{
  "model": "class-conditioned image flow-matching model",
  "dataset": "photos of plants and fungi (iNaturalist)",
  "train_examples": 22605,
  "image_size": 32,
  "horizontal_flip": true,
  "conditioning": "class",
  "arch": "dit",
  "objective": "flow_matching",
  "cond_dim": 128,
  "targets": ["class"],
  "num_classes": 11,
  "cond_dropout": 0.2,
  "logit_normal_time": true,
  "norm": "layernorm",
  "hidden_act": "quick_gelu",
  "mlp_ratio": 4,
  "head_dim": 48,
  "fused_qkv": true,
  "qk_norm": false,
  "inner_norm": false,
  "moe": "expert_choice",
  "num_experts": 4,
  "moe_every": 2,
  "expert_mlp_ratio": 0.25,
  "experts_per_token": 1,
  "shared_expert": false,
  "patch_size": [2, 2],
  "layers": 10,
  "width": 160,
  "positions": "learned",
  "optimizer": "soap",
  "beta2": 0.95,
  "learning_rate": 0.0034,
  "beta1": 0.95,
  "shampoo_beta": 0.95,
  "eps": 1e-08,
  "precondition_frequency": 16,
  "max_precond_dim": 1536,
  "one_sided": true,
  "adamw_lr_other_params": 0.0013,
  "max_grad_norm": 5.0,
  "gradient_centralization": true,
  "ema_decay": 0.999,
  "max_steps": 8800,
  "batch_size": 384,
  "epochs": 149.5,
  "lr_schedule": "linear",
  "final_lr_fraction": 0,
  "warmup_steps": 1760,
  "weight_decay": 0.05,
  "adamw_weight_decay_other_params": 0.05
}
Rows from block 7 of a small class-conditioned image flow-matching model, named by matrix and row number. Rows with one number within an expert belong to one neuron, the router's apart. Each number is 128 + 24 x the weight over its row's rms, rounded and kept within 0 to 255. All counts start at 0.
Before each expert's rows are labels from the 100 images, of 14848 (inputs lightly noised), where the router gives the expert most weight on average: "patch colour" is the nearest of a few named colours to the mean colour under the peak. Only what is clearly more common there than usual is listed. The data: photos of plants and fungi (iNaturalist). In brackets: how many of the 100.
# router: router (model.blocks.7.mlp.router.weight, 4x160, trained with AdamW), inputs 40-79
# up: expert up (model.blocks.7.mlp.up, 4x32x160), inputs 40-79
# down: expert down (model.blocks.7.mlp.down, 4x160x32, transposed), outputs 40-79

# expert 3
patch colour: pink (38)
router.3 [113 110 111  75 143 125 127 149 145 142 107 131 113  93 144 148 113 181 136 147 137  97  71 121 144 137 147 149 110 119 110 146 155 128 156 114 113 111 110  86]
up.0 [107 141 141 137 126 116  85 139 116 114 129 158 116 164 137 133 127 146 154 119 111  97 129 131 152 105 150 146 135 155 129 166 118 118 146  98 127 127 116 135]
down.0 [ 87  97 104 104 113 110 230 146 121 154 128 128 119 142 154 202 119 109 129 137 131 106 122 134 123 153 110 132 157 115 129 171 120 131 122 142 151 132 139 115]
up.1 [124 134 139 108 108 111 100 101 109 148 148  92  47 131 144 176 114 100 139 140 106 118 115  88  95 107 168 115  99 155 143 128 128 105 127 132 135 131 129 175]
down.1 [137 110 136 149 134 123 144 124 107 143 152  87 138 112 141 164 121  75 102 124 114 110 143 146  74 120 123 144 185 140 102  70 132 112 139 108  93 135 117 136]
up.2 [138 135  82 117 130 114 111  96 119 139 143  99  90 149 155 150 127 140  89 155 106 154 132 123 108 121 138 113 106 106 139 131 149 150  99 118 140  99 147 143]
down.2 [134 133 149 118 108 108 126 103 156 143 139 149 141 112 118 145 112  90 116 133 119  98 127 127  93 156 105  99 142 151 127  73 109 114 124 120 138  94 102 168]
up.3 [124 143 180  98 124 117  64 135 110 133 132  99  87 161 174 174 130 107 150  99 103 130 134 108 132 121 114 120 129 129 146 162 111 119 107 108 146 117 144 137]
down.3 [146 129 110 155 140 121  86 107 117 118 175 127 124 105 139  79 138 102 101 141 108 113  80 119 104 157 100  84 172 145 139  99 114 126 125 114 122 111 114 143]
up.4 [104 136 114 134 121 112  79 104 115 154 131 160 107 125 135 107 108 172 159 136 137 119 130 138 127 132 120 123 146 134 152 136 128 166 110 115 148  93 144 130]
down.4 [109 151 100  94 109 137 115 144 116 168 134 134 123 139 146 108 127 174 162 123 112  96 151 140 149 156 142 142 149 129  93 149 149 125 146 156 113 121 153 145]
up.5 [129 133 144 136 141 135  62 149 119 145 132 133  90 110 159 117  94 114 103 134 144 180 114 124 151 137  92 115 122 134 156 157 121 132 143 112 144 125 137 142]
down.5 [128 165 101  93 142 122 136 191 125 152 100  99 121 111 141 130 126 133 162 129 146 144 155 135 158 100 125 153 136 105 123 166 135 131 115 159 132 141 187 120]
up.6 [131 158 123 116 104 139 101 132  97 159 142 129 181  90 115 128  98  87 158 116 136 197 124 117 135 113 128  72 160 161  90 147 123 152 146  95 121 160 135 145]
down.6 [138 193 111 160 136  90 201 165 154  86 140 118 120 208 108  90 123 139 119 119 141 163 158 142 145 143  98 123 130 107 132  88 121 118 180 153 127 127 127 110]
up.7 [129 132 147 149  89 103 136 130 118 127 143 143 171  80 136  92 147 131  80 105 103 113 126 107  99 138  69 127 166 144 115 133 121 111 110 126 131 160 171 149]
down.7 [136 148  88 130 136 119 105 154 160 127 136 152 125 136 132 131 119 192 146 111 155  87 117 129 140 135  98 125 109 158 137 123 117 136 157  83 179 132 144 127]
up.8 [134 142 105 102 128 115 125  93 116 146 143 165 138 115 116 137 137 115  85 139 132 166  99  88 107 114 149 124 162 168 125 128 154 121 115 127 156 136 148 134]
down.8 [117 141 174 126 139 148 171 194 105 111 108 119 127 113 112 134 129 163 152 132 122 149 114 162 157 116  85 178 155 112  76 143 118 136 150 131 104 109 129 127]
up.9 [128 142 155 115 123 133  98 120 112 101 153 154  98 143 141 131 105  99 122 142 104 140 153 126  99 115 126  97 105 136 134 160 149 133 110 123 121 155 159 171]
down.9 [147 107 191 154 126 173 115 126 110 165 118 159 143 131 125 164 132 102  90 135 126 141 138 143  94 106 102 122 142 137 129 101  84 118 128 108 139 115 154 140]
up.10 [134 155 108 141 150 138  95 162 110 129 143 131 128 116 163 104 117 123 111 148  80 134 109  72 137 109 124  98 144 171 109 140 156  92 111  97 143 147 167 148]
down.10 [164 117 105 165 205 109 121 113 148 107 122 109 127 176 157 160 144 105 158 119 151 131 152 125 156 106 115 127  99 156 153 113 146 154 111 135 160 147 131 121]
up.11 [139 152 130 131 109 122  83 112 119 142 161 128 123 140 124 144  99 131 140 121 120 101 114 138  83  77  86 157 111 157 144 110 163 128 148  85 136 112 163 163]
down.11 [127 157 148 126 116 155  98 150 104 139  83 120 133 117 108 111 113 141 140 114 112 153 158 105 168  94  99 171  90 138 114 184 156 125  91 142 113 127 120 102]
up.12 [116 122 135  89 125  74 101  90 120 135 141 170  92 138 157 121 127 149  89 137  98 142 132 106 164  99 118 140 137 126 120 141 141 126 131  97 123 131 119 153]
down.12 [137 103 124 157 143 142 108 109 138 120  92 147 115 134 115 135 177 125 125 118 139 118 124 101  80 142 107 118 123 168 148 111 156 120 148  98 122 148 156 139]
up.13 [122 148 153 141 167 114  64 143 122 116 139 126 135 121 147 191 128 131 134 145 100 124 144 141 139 126 141 128 106 147 109 169 109 113 104 102 171 105 137 131]
down.13 [147 114 120 111  93  86 181  91 147 110 134  68 137 147 114 183 125 114 121 138 141 107  99 111 119 151 122 130 152 127 147  94 100 130  86 111 157 111 124 123]
up.14 [145 121 139 112 133 113 116 114 116 156 158 128 118  96 142 105 105 112 140 163  98 133 122 117 110  93 134 100 121 155 127 150 111 135 154 123 144 137 125 157]
down.14 [129 133 145  70 155 126 111  83 111 128 168 169 125 124 150 119 130 141 173  96 119 113 132 126  97 135 148 165 131 117  94 148 109 141 151 127  94 123  87 167]
up.15 [111 125 155 145 130  99 118 106 149 139 164 111 128 154 122  93 127 146 129 169 103 146 131 140 111 122 132 102 163 136 120 128 113 125  98  88 116 116 142 156]
down.15 [112 144 134  95 184 155 134  94 162 186 136 157 150 148 135 141 127 118 141 134 144 113 145 103 124 110 127 113  93 112 134 101 151 131 108  94 146 103 131 148]
up.16 [108 107 127 169 141 113  77 124 135 111 132 122 118 132 117 156 157 113 130 146 144 143 136  77  95 123 156 157 122 126 128 135 106 133 105  93 166 128 168 135]
down.16 [153 173 149 111 163 103 102 150 116 106 137 121 141 140  99 127 126 127 101  93 140 142  92  99 127 160 131 156 137 106 103 140  95 121 138 131  81  85 115 117]
up.17 [139 158 125 123 144 121 142 119 124 140 147 142 115  99 127  77  76 155 131 131 131 175 139 157 123 110 105  66 164 122 111 137 107 128 131  85 125 111 141 156]
down.17 [157 137 101  97 113 135 109 159 126 117 117 111 132  93 114  64 118 160 188 173 129 167 107 170 193 124 147 110  81 123 130 137 129 126 158 158 129 112 127 124]
up.18 [153 149 110 105 178  97 125 113 104 152 164 148 144 129  93 135 120 148 126 105 108 162 128 172 136 106  92  78 164 126 116 114 126 167 150 109 137 102 125 146]
down.18 [120 136 116 123  95 108  70 100 153  83 147 134 129 151  86  64 129 156 103  89 137 162  75 104 176 166 180 135  78 108 133 119 107 109 159 122  92 147 102 144]
up.19 [129 147 142 133 136 111 105 115  91 124 121 125 100 151 119 120 124 169 133 130 114 165 162 172 128 112  74 118 138 113 121 144 137 134 133 142 137 141 161 130]
down.19 [147 111 119 131 122  96  88 126 131 106 121 120 131  94 130 114 163 176 113 104 153 171 124 110 153 122 111 152  92 132 125 205 149 136 110 137 128 105 124 123]
up.20 [142 140 149 143 130 100  81 115 113 109 141 141 141 116 147 141  98 136 183 148 110 107 132 111 123 130  65 137 107 146 103 203 131 130 185 120 103 159 164 131]
down.20 [141  87 146 132 126 139 130 128 140 125 142 129 135 133 134 129 132 120 148 135 125 141 123 122  95 203 184  92 145 142 138  54  95 137 155 114 145 147 132 173]
up.21 [125 169 152 110 153  83 115  98  82 126 160 146  85 132 143 136  91 111 126  97  85 165 111 112 115 115 121 105 143 137 155 127 129 132 145 160 134  94 135 166]
down.21 [116 109  92  99  94 136 118 130  98 118 130 143 106 145 136 133 108 150 137 133 125 161 158 129 107 140 145  92 150 105 132  92 175  91 122 120 116 156 100  98]
up.22 [107 123 114 105 126 117 121 121 109 108 182 131 115 132 130  94 120 124 137  87  90 152 124  97 129 113 149  96 129 144 150 118 100 101 140 129 148 135 141 166]
down.22 [133 175 121 129 105 196  77 140 125 143 101 137 106 137 141 155 138  85 157  78  82  81 126 112 146 140 151 102 110 144 140 151 168 146 111 115 129 127 137 112]
up.23 [125 154 118 145 170  88 122  58 116 178 127 110  91 134 133  99 127 150 163 168 106  99 142 139 114 117 106 154 156 136 147 142 107 125 132 125 129 137 109 128]
down.23 [124 153  91 139 129 133 119 107 141 107 118 102 133 116 123 117  99 160 122 117 121 155 139 121 166 100 120 152  85 116 145 155 129 131  98 142 132  86 117 108]
up.24 [147 141 135 149 109 127  77 121 120 101 138 138  97 109 164 153 124  96 134 136 100 131 145  56  67 133 146 124  69 167  97 159 112 117 114 105 105 110 140 139]
down.24 [147 111 142 147 138 126 160 127 140 129  88 121  95  92 154 174 152 103 100 130 128 123 161 125 111  97 115 140 170 141 132 180 133 142  90 124 133 162 173 148]

# expert 1
patch colour: black (27)
router.1 [152 122 104 135 110 111 104 120  59 154 136  92 123  93 164 124 155 149 103 125 112 129 108  95 137  80 130 102 121 159 115 125 163 144 128 129 152 128 106 151]
up.0 [118 131  63  91 136 133 144 167 137 113 134 165 116 157 177  84 125 133 133 153 160 150 120 126 123 150 159 108 133 115 116 165  74 129 131 124 160 143 149 130]
down.0 [121 119 131 162 146 170  74 138 182 110 131 100 139  97 165  95 105 142 149 130 152 128  85 145 147 122 160  91 114 166 129 107 116 108 112 126 170 144 155 129]
up.1 [145 136 136 161 163 116  84 121  55 163 144  83 107 116 137 142 140 162 157 140 132 130  98 136  97  83 113 158 107 134 115 160 136 144 161 130 131 162 129 150]
down.1 [158 129 126 137 150 117 144 114 145 130 134 103 127 108 118 150 117 130  96 144 137 139 126 115 146 101 125 148  84 150 105 109  64 124 145 146 142 139 167 124]
up.2 [143 159 153 151 123 123 133 120  72 103 150 146 126 121 116 136 128 152 128 134 136 146 126 136  89 119 113 137 147  91 114 140 155  77 127 125 136 140 140 142]
down.2 [104 131 110 114 105 131 132 142  99 129 135 139 111  97 160 133 176  82 115 118 112  90 116 129 137 129 130 134 160 101 152 134 115  82 119  98 114 143 137 107]
up.3 [143 106 130 147 168 126 110 106 113 158 151 118  91 138 113 145 125 162 142 145 132 120  99 156  97  85 108 132 123 128 132 153 123 132 118 124 150  84 123 148]
down.3 [141 167 135 194 153 137 143 122 140 147 120  80 130 121 123 131 153 130 136 116 138 144 158 146 139 102 119 170 120 128 132 158  93  93 108 127 164 151 142 108]
up.4 [134 132 143 129 169 174  75 147 146 117 120 118 130 110 131 125 124 125 129 134 106 113 138 135 118 112 120  70  93 122 108  88 117  89 103 111 132 138 124 125]
down.4 [149 103 107 171  94  79 154 158 128 152 120 119 109 152 131 157 120 102  80  92 113 131 180 127 106 135 133  97 140 130 161 130 154 112 141  97 124 157 101 113]
up.5 [129  86 166 132 165 117 131 110 190 159 136 141 142 155 132 184 135  87 141 124 140 109 125  94  51 136 132 114 104 171 151 128 137 114 127 113 121  99  89 146]
down.5 [110 141 110  78 158 152 114 158 119 109 140 154 131 109 141  71 137 164 193 182 169 149 103 160 177 132 148 129  99 146 111 149 137 126 140 132 154  91 151 122]
up.6 [116 127 140 105 140 124  79 144 134 121 134 141 110 152 176 139 100 119 131 104 112 162 130 102 109 139  72 115  98 121 108 176 112  95 176 137 131 152 130 144]
down.6 [163 103 130 138 111  97 123 108 125  71 133 107 131 119 138 145 110 164 112 100 120 158 111 130 143 120 119 144  83 158 140 112 129 106 169 138  94 109 115 144]
up.7 [121 143  90 133 130 126  96 143 102 118 134 192 151 121 126 114  92 120 175 133 115 113 133 100 126 124 102  96 144 109 165 129 157  74 151 158 117 163 160 123]
down.7 [153 138 135 129 111 158 163 116 161  79 122 157 121 115 132 149 141 192 121 116 151 141 131 131 128 156 112 131 122 121 136 140 145 133 110 135 124 178 125 122]
up.8 [134 133 106 156 142 126 109 136 111 124 128 110 115 116  92 131 146 161 153 185 157 147 121 103 106 117 114 142 133  65 136 105 154  96 119  66 124 154 151 124]
down.8 [ 73 113 112  92 129 134 121 122 109 117 117 142 116 119 159 105 149  99 157 148 128 125 129 159 156 134 105 131 152 105 117 143 164 126 115 150 117 152 143 103]
up.9 [129 128 102 144 137 141 103 139  69 124 128 147 152 109 166  90 139 139 138 184 222 141 131 109 147 146  79 130 107 104 114 165 110 154 128 136 105 171 130 128]
down.9 [122 142 106 126 155 162 127 124 126 146 110 120 134 133 104 142  70 154 138 149 103 122 125 127 139 169 135  98 113 120  61 102 144 134 159 151 151 107 159 119]
up.10 [142 129 116 125 118 126 131 164  85 149 104 103 105 110 158 154 158 100 119 123 141 117 120 132 150 128 171 150 105 105 114  75 163 190 125 100 137 175 148 125]
down.10 [112 122 107 123 117 118 117 101 134 120 138 128 138 101  97 115 107 167 109 179 125 126 133 129 132 132 118  71 138 116 150 129 139 151 137 138 154 173 129 124]
up.11 [127 109 145 151 141 109 121 110 130 164 124 109  25 144 140 145 157 138 133 149 142 136 151 109  85 103 129 150 115 102 129 121 103 124 119 150 119 127 109 136]
down.11 [170  80  95 129 100 121 120 143 135 153 123 109 137 151 128 119  78 126  92 117 126 112 153 135 178 159 130 137 122 143 152 114 121 157 139 131 137 120 111 120]
up.12 [113  77 128 178 169 126 120 118 186 122 130 139 151 146 151 172 131 111 118 135 112  88 108  89  94 137 174 150  99 156 129  92  75  97 115 107 156 115 143 134]
down.12 [129 142 147  93 141 130 116 141 120 147 120 162 127 164 100 104 118 140  92  99 119 167 115  89 140 140 133 173  96 105 125 141  92 118 158 143  87 110 119 118]
up.13 [110 105 105 124 152 105 105 131 167 116 138 176 143 147 147 121 120 128 164 139 139  95  82 154 172 132  77 164 144 106  97  86 115 132 100  87 142 142 144 136]
down.13 [157  95 102 153 103  99 155 127 131 114 127  74 144 120 158 160 131 157 111 119 108  84 118 142 146 135 125  97 164 135 156 123 147 140 108 137 158 129 125 155]
up.14 [105 130 140 138  98  70 102  95 135 122 127 115 120 151 140 181 108 114 195 142 124 113 125 134 157 132  60 119 154 129 182 164 113 123 103 123 127 120 130 135]
down.14 [139 127 104 104  79 115 114 112 128 158 168 135 108 117 128 108 148  93 115 158 115  93 113 159  94 150 102  96 165 120 143  96 103 135 116  93 141  98 118 142]
up.15 [144 113 155 142 136 123 140 116  81 128 139 124 141 100 150 104 139  93 102  79 100 111 134 112 102 112 121 114 133 142 123 126 135 178 176 121 124 145 122 147]
down.15 [118 127 118 126 130 120 149 164 133 153 139 139 121  99 108 132 182 144  96 187 147 115 131 107 116 115 120 138 137 115 152 143 117 147  94  92 115 160 122 132]
up.16 [132 109 185 164 174 108 132 132 205 147 139 105 158 133  99 160 122  94 117 127  96 124  96 129 140 127 103  85 146 136 125 118 119  78 143 124  91 103 100 140]
down.16 [128 127  82 109 148 130 122 145 152  93  98 150 125 181 139 124 126 129 152 131 146 104 107 132 128 137 133 109 148 159 114 103  57 122 116 125 186 143 173 145]
up.17 [145 160 117 161 141  91  89 146 126 126 127 114 129 147 174 150 138  92 121 107 131 148  90 165  93 141 127 182  89 124 177 111 136 121  56 141 165 131 138 109]
down.17 [148 158 126 126 144 114  85 115 139  91 120 155 130 155 111 102 136 123 141 114 125 131  82 136 110 164 137 115 135 134 107 100 109 133 185 106 114 139 129 146]
up.18 [141 152 107 192 137  94 112 121  96 110 138 113 169 150 141  85 165 119 128  79 116  87 125 165 168 129  99 168 126  93 137 147 114 153 125 145 137 143 157 144]
down.18 [113 134 120  89 118 160 130 142 144 121 118 116 135 148 131 116 106 137 123 139 127 160 141 134 157 145 145 186  98 125 105 142  68 132 126 132 131  71 139 145]
up.19 [146 158 154 127 150 134 113 158 139 124 153 151 152 132  69 133 112  86 124 139 133 109 147 166 110 155 125 127 149 156 123 114 161 106 130 110 108 110 115 142]
down.19 [138 166 160 157 154  83 132  87 144 121 130 126 115 189 116 178 134 139 134 104 101 162 165 147 126 154  98 138 117 113 111 131 185 149 146 126  91 130 117 139]
up.20 [126 103 136 115 147 166 195 158 164 125 113 137 147 125 123 135 166  94 116 122 149 133 102 122 101 122 170 152 147 143  88  86  98 121 124 107 148  99 117 139]
down.20 [107 153 158 142 109 113 119 120 108  94 125 148 128  95 153 132 171 125 141 100 129 125  63 126 118  99 118 155 142 136 161 152 154 128  84 136  86 127 121  97]
up.21 [125 144 111 128 160 134  92 120  85 160 136 111 158 114 104 154 145  95 125 123 107 112 152 152 108 113 132 122 123 162 122 117 142  60 118 134 147 116 127 137]
down.21 [120 111 133 141 143 118  80 129 120 130 149 162 123 137 129  83 122 164 106 110 116 135 165 124 151 103 122 123 116 157 151 132 111 111 134 115 106 110 126 130]
up.22 [145 144 112 138 138 132 100 157  75 167 140 179 127 116 136 119 134 181 168 151 102 105 138 124 127  92 120 125 102 141 129 131 129 183  89 119 122 107 138 145]
down.22 [116 119 134 131 146 152  99 121 114 114 143 100 131 110 118 157 137  88 209  93 111 124 143  95 110 107 134 117 105 112 137 128 144 138 143  95 147 110 104 125]
up.23 [136 132 148 155 111 133 108 126 113 101 126 137 123 127 130 136 112  87 118 147 133 132 143  99 154 152 133  87 138 153 101 149 138 132 136 127 145 127 106 126]
down.23 [ 96 136 150 120 122 115 114 155 142 181 110 125 133 149 166 120 135 122 176  63 167 127 156 106 121 126 137 159 130 115  98 140 156 141  82 145 141 109 115 108]
up.24 [142 129 132 108 140 116 134 116 107 117 124 143  91 135 158 143 105 125 110 113  92 185 125  65 127 112 150 118  99 189 163 126 102  92 133 164 123 155 125 133]
down.24 [148 141 163 179 117 164 105 135 125 154  87 124 148  94 149 154  57  99 106 143 116 107 124 154 148 112 126 161 164 127 133 144 144 122  87 125 116 113 101 135]

# expert 2
patch colour: grey (89)
router.2 [ 99  94  71 113 162 149 119 127 154 125 138 139 162 102 139 131 141 118 114  83 133  97 140 122 120 158  96 119 121 156 138 157 125 106  97 113 144 129 168  72]
up.0 [110 142  97 131 145 108 108  98 100 144 135 129 110 129 131  89 125 171 158 142 136 137 142 134 166 106 147 130 159 117 168 188 129 157 134 124 137 109 138 146]
down.0 [121 120 162 122  92 179 158 157 124 141 120 116 116 142 134 151 168 110 146 129 134  92 138 141  61 123  92 127 153  96  72 114 106 147 137 140 132 126  76 126]
up.1 [ 98 115  83 120 125 117 118 119 117 147 147 122 129 147 169 142 106 158 119 130  97 121  90  79 126 118 175 153  95 149 131 139  98 114 121  93 155 116 151 135]
down.1 [100 137  80 154 139 105 138 163 140 110 121 114 122  97 188 108 136 113 116 135 150 119 149 157 141 112 123  84 138 130 137  96 165 109 106 109 200 115 165 115]
up.2 [121 150 151 101 129 115  84 119 104 160 155 112 173 101 119 116 116 128  66  98 109 137 113  86 125 118 186 119 120 169  90 143 108  92 135 124 107 108  90 145]
down.2 [162 159 133 155 175 134 136 111 156 103 147 110  79 123 129 175 144 131 193 130 138  83 173 150 136 131 108 121 156 130 114 137 147 123 146 149 136 143 107 121]
up.3 [132 135 106 153 120 126 144 168 131 165 135 116 119 134 153 112  79 144  78 155 156 152 145 134  85 102 169  88 110 135  89 151 167 130 158 121 123 109 142 131]
down.3 [ 87 136 115  95 121 139 159 149 144 141 152 153 133 137 154 143 116 129 104 159 138 146 134 145  87 134 158  93 141 130 117  66  97 116 119 134 145 122 159 129]
up.4 [153 148 105 147 130  96 113 113 122 178 148 127 113  96 141 168 131 174 115 137 110  89 173 153 131 111 114 132 119 129 109 116 145 135 145 143 111 141 159 138]
down.4 [144 194 115 140 158 101  94 126 128 113 110 114 124  95 105 110 141 141 185 127 120 152 161 151 152 147 128 153 110 142 105 166 112 140 124 125  88 160 107 130]
up.5 [141 149 108 117 126 168 124 123 112 150 132 138 115 126 159 155 129 136 158 110 157 124 168 107 129 113 132  88 127 133 112 114 176 159 149 124 122 119 144 144]
down.5 [139 139 134 143 148 147 117 106 136 104 153 145 117  99 119 117 128 139 157 118 108 184  72 123  97 139 141 108 154 128 109 105  63 113 141 135 136 165 142 123]
up.6 [122 147 107 137 113 102 106 111  68 122 142 129  85 113 140 112 161 142 113 116 118 141 133 140 157 121 150 124 155 132 103  99 147 131 136 142 143 119 146 135]
down.6 [138 173 105 142 142 150 131 132 166 125 111  97 119 146 121 155  90 113 109 155 168 143 151 139 126 108 140 138 147 137 111 110 148 112  95  82 186 123 112 153]
up.7 [157 140 113  78  95  93 156 141 131 171 140 109 139 145 142 122 131 133  86 142 142 141 107 151 136 115 141 138 130 129 124 172 166 125 134 111 129 133 141 134]
down.7 [114 130 147 144 166 157 103  83 131 122 139 166 161 157 127  97 127 128 116 100 145 100 104 128 119 148 126 100 131 136 133 103 112 109 102 139 145 115 164 175]
up.8 [154 140 181 141 125 130  88 124 123 163 137 129 143 122 175 146 141 102 162 134 125 145 136 182 124 112 134 101 140 139 138 125 147  99 156 129  87 141 113 131]
down.8 [170 103 130 104 113 136 131 113 118 169 125 126 126 157  75 148 125 145 149 125 106 168  97 106 140 176 109 174 133 115 133 124 105 136 179 115  97 162 105 148]
up.9 [133  85 105 142 153 119  87 117 151 160 144 117 147 136 160 157  95 167 140 135 105 142  79 125  96 117 153 153 104 129 135 119 123 121 137  91 170 142 115 140]
down.9 [161 137 106  97 141 158 115 123 123 134 111 131 123 162 103 102 116 151 139 128 126 157  67 102 160 165 139 204  73 117 147 173 107 141 143 156  83  98  94 134]
up.10 [110  83 144 118 176 123 134 130 170 182 134 145 122 167 141 147 118 108 124 153 146 115 108 125 109 121 125  87 153 143 127 144  91 110 120  91 123 101  91 133]
down.10 [141 210 127 146 198 117 120 125 175 137 103 136 131 185 131 111 118 132 143  97 163 138 143 150 138 145 147 129 160 176 108  91 116 113 140  88 141 143 168 132]
up.11 [108 145  95 127 145 102 120 151  90 129 146 126 122 145 153  95 148 141 118 148 105 123 101 115 116 142 162 165 102 110 137 167 107 149  78 140 158 150 172 134]
down.11 [150 164 157 127 109 122 109  91 116  83  88 143 134 140 100 159  87 157 138 130 147 163 104  79 161 141 128 156 114 164  92  97  86 124 177 123  91 159 143 111]
up.12 [113 163 101  58 120 119  96 113 118 134 130 135 136 136 116 156 146 133 140 123 141 140 123 125 115  95 135 167  66 176 130 158 140 147 116 125 150 102 116 142]
down.12 [115 112 115 130 108 113 154  87 151 155 166 137 109 126 121 117 115 103  94 120 133 118 149 150  64 180 143  84 145 132 165  79 121 134 126 125 162 143 146 135]
up.13 [140 153 136 162 146 122  93 160 125 110 133 110 111 150 123 134 100 122 160 148 118 114 129 133 136 113  91  86 158 160 160 155 113 134 125 117 134 139 165 132]
down.13 [132 120  86 124 153 129 114 169 129 132 125 150 115 143 119 153 136 127 135  89 132 149 114 127 167 116 113 183 137 136 117 185 191 142 110 145 136 105 106 136]
up.14 [145 143  83 136 110  93 124 115 114 165 151 108 113 144 102  98 104 150  86 140 120 151 144 129 131 115 161 122 147 124 159 111 172 153 136 138 131 133 162 143]
down.14 [118 107 124 117 101 152 117 160  89 156 113 131 101 165 135 154 141 104 139 123 119 143 108 107 112 113 108 111 155  98 135  92 137 148 181 117 127 149  94 124]
up.15 [107 151 146 123 102 129  91 139 112 153 140  97 140  85 157 112 117 114 178 131  98 160 128 156  73 122  86 147  76 123 114 148 137 129 130  95 100 158 177 152]
down.15 [148 145 139 126  88 180 117 130 150 121 126 165 117 177 118 124 145  97  97 122 107 102  86 114 134 166 126  98 176 144 147  86 111 121 141 100 122 163 110 164]
up.16 [138 130 144 114 161 115 144 161 132 124 153 184  95 150 156 139 109 131 109 132 108 140 126 148 164 124 111  86 141 122 155 118 111 148 148 117 142 116 159 143]
down.16 [156 163 155 101 142 137 119 128 147 121 142 147 157 183 102  96 100 135  89 120  99 152 125 129 173 117 109 171 102 136 124 117 122 112 110 122 132  87 113 134]
up.17 [112 129 103 120 125 161 116 124  96 106 131 112 156 116  98 156 109 132 111 132 142 119 121 156 167 142  96  69 163 133 128 104 146 102  79 139 106 143 124 126]
down.17 [112 129 121 111 183 103 136 111 134 131 116 116 122 113 144 127 118 159 131 162 147 157 143 127 188  90 112 130  92 146 151 194 147 126  73 104 166  97 117  89]
up.18 [146 145 133 161 160  71 124  87 105 166 139 170  90 144 132 116 159 130 158 135 113 168 124 146 163 110  90 125 160 135 145 134  98 116 139 142  93 104 153 140]
down.18 [149 124 121 158 132  83 100  98 142 104 135  99 132  89 101 116 131 162 145 138 145 126 106 135 150 126 128 131  80 159 147 171 136 145 105 132 130 153 164 125]
up.19 [114 148 137 138 145 141 187 164 140 138 131 121 120 143 126  81  93 112 102 177 129 160 114 148  52 121 114 111 153 135  97 110 111 132 163 143 134  82 129 143]
down.19 [108 118 142 166 116 139  52 103 124 111 170 116 127 115 122  61 110 101 109 167 122 126 139 132  86 112 118  83 123 107 125 109 111 143 133 117 145 153 107 151]
up.20 [100 143 117 160 120  83 111 126 114 122 146 117 146 126 139 113 122 119 150 120  88 171  86  99 142 109 154 157 114 164 160 159 116 122 168 117 133 139 141 142]
down.20 [ 97 139 125 145 127  84 101 138 114 109 116  97 128 102 175 140 137 127 146 125 110 119 181 125 169 118 140 100 147 152 143 151 206 100 113 128 151 130 139 124]
up.21 [120 121 158 137 140 131  93  86 118 160 142 137 136 112 126 144  96 144 115 126 112 170 134 102 143 128 112 112 110 137 152 145 147 129 133 120 166 114 118 150]
down.21 [147 125 136 103 149  95 182 139 124 119 133  89 145 113 128 134 131 209 129 118 167 103 148 131 159 123 138 122 114 136 128 136 141 112  94  97 125 156 162 134]
up.22 [ 93 102 158 145 122 102 103 128 110 109 161 119 160 139 115 134 139 148 113 112 125 175 120 138 132 111 190 119 139 147 109 122 130 142 130 101 149 114 143 152]
down.22 [177 130 111  74 174 157 125 162 139 151 105 119 127 123 133 124 120 154 168 115 132  85 135 135 160 115 145 126 128 124 118 134 129 119 175 123 102  81 154 112]
up.23 [163 187 139 143 152 102 105  69  76 145 170 127 102 142 117 118 140 121 124 130 112 149 126 121 159  98 149 154 140 123 184 151 130 155 141 122 139 122 159 152]
down.23 [ 83  84 119  99 140 142 137 114  61 134 142 147 139  81 181 111 136 110 106 127 133 135 130 127 100 103 134 123 136 107 136 137 121 146 110 145 157 123 127 120]
up.24 [104  93 128 163 145  74 143 144 144 155 149 109 114 171 170 162 119 147 134 166  97  97  91 107 150 132 104 145  97 153 130 156  86  94 131 146 115 123  93 138]
down.24 [117  74 141 182  74  83 114 101  98 156 125  97 135 109 143 174 102 111 101 139 115  75 128 151 127  93 132 113 160 123 131 173 173 138  87 100 116 138 125 109]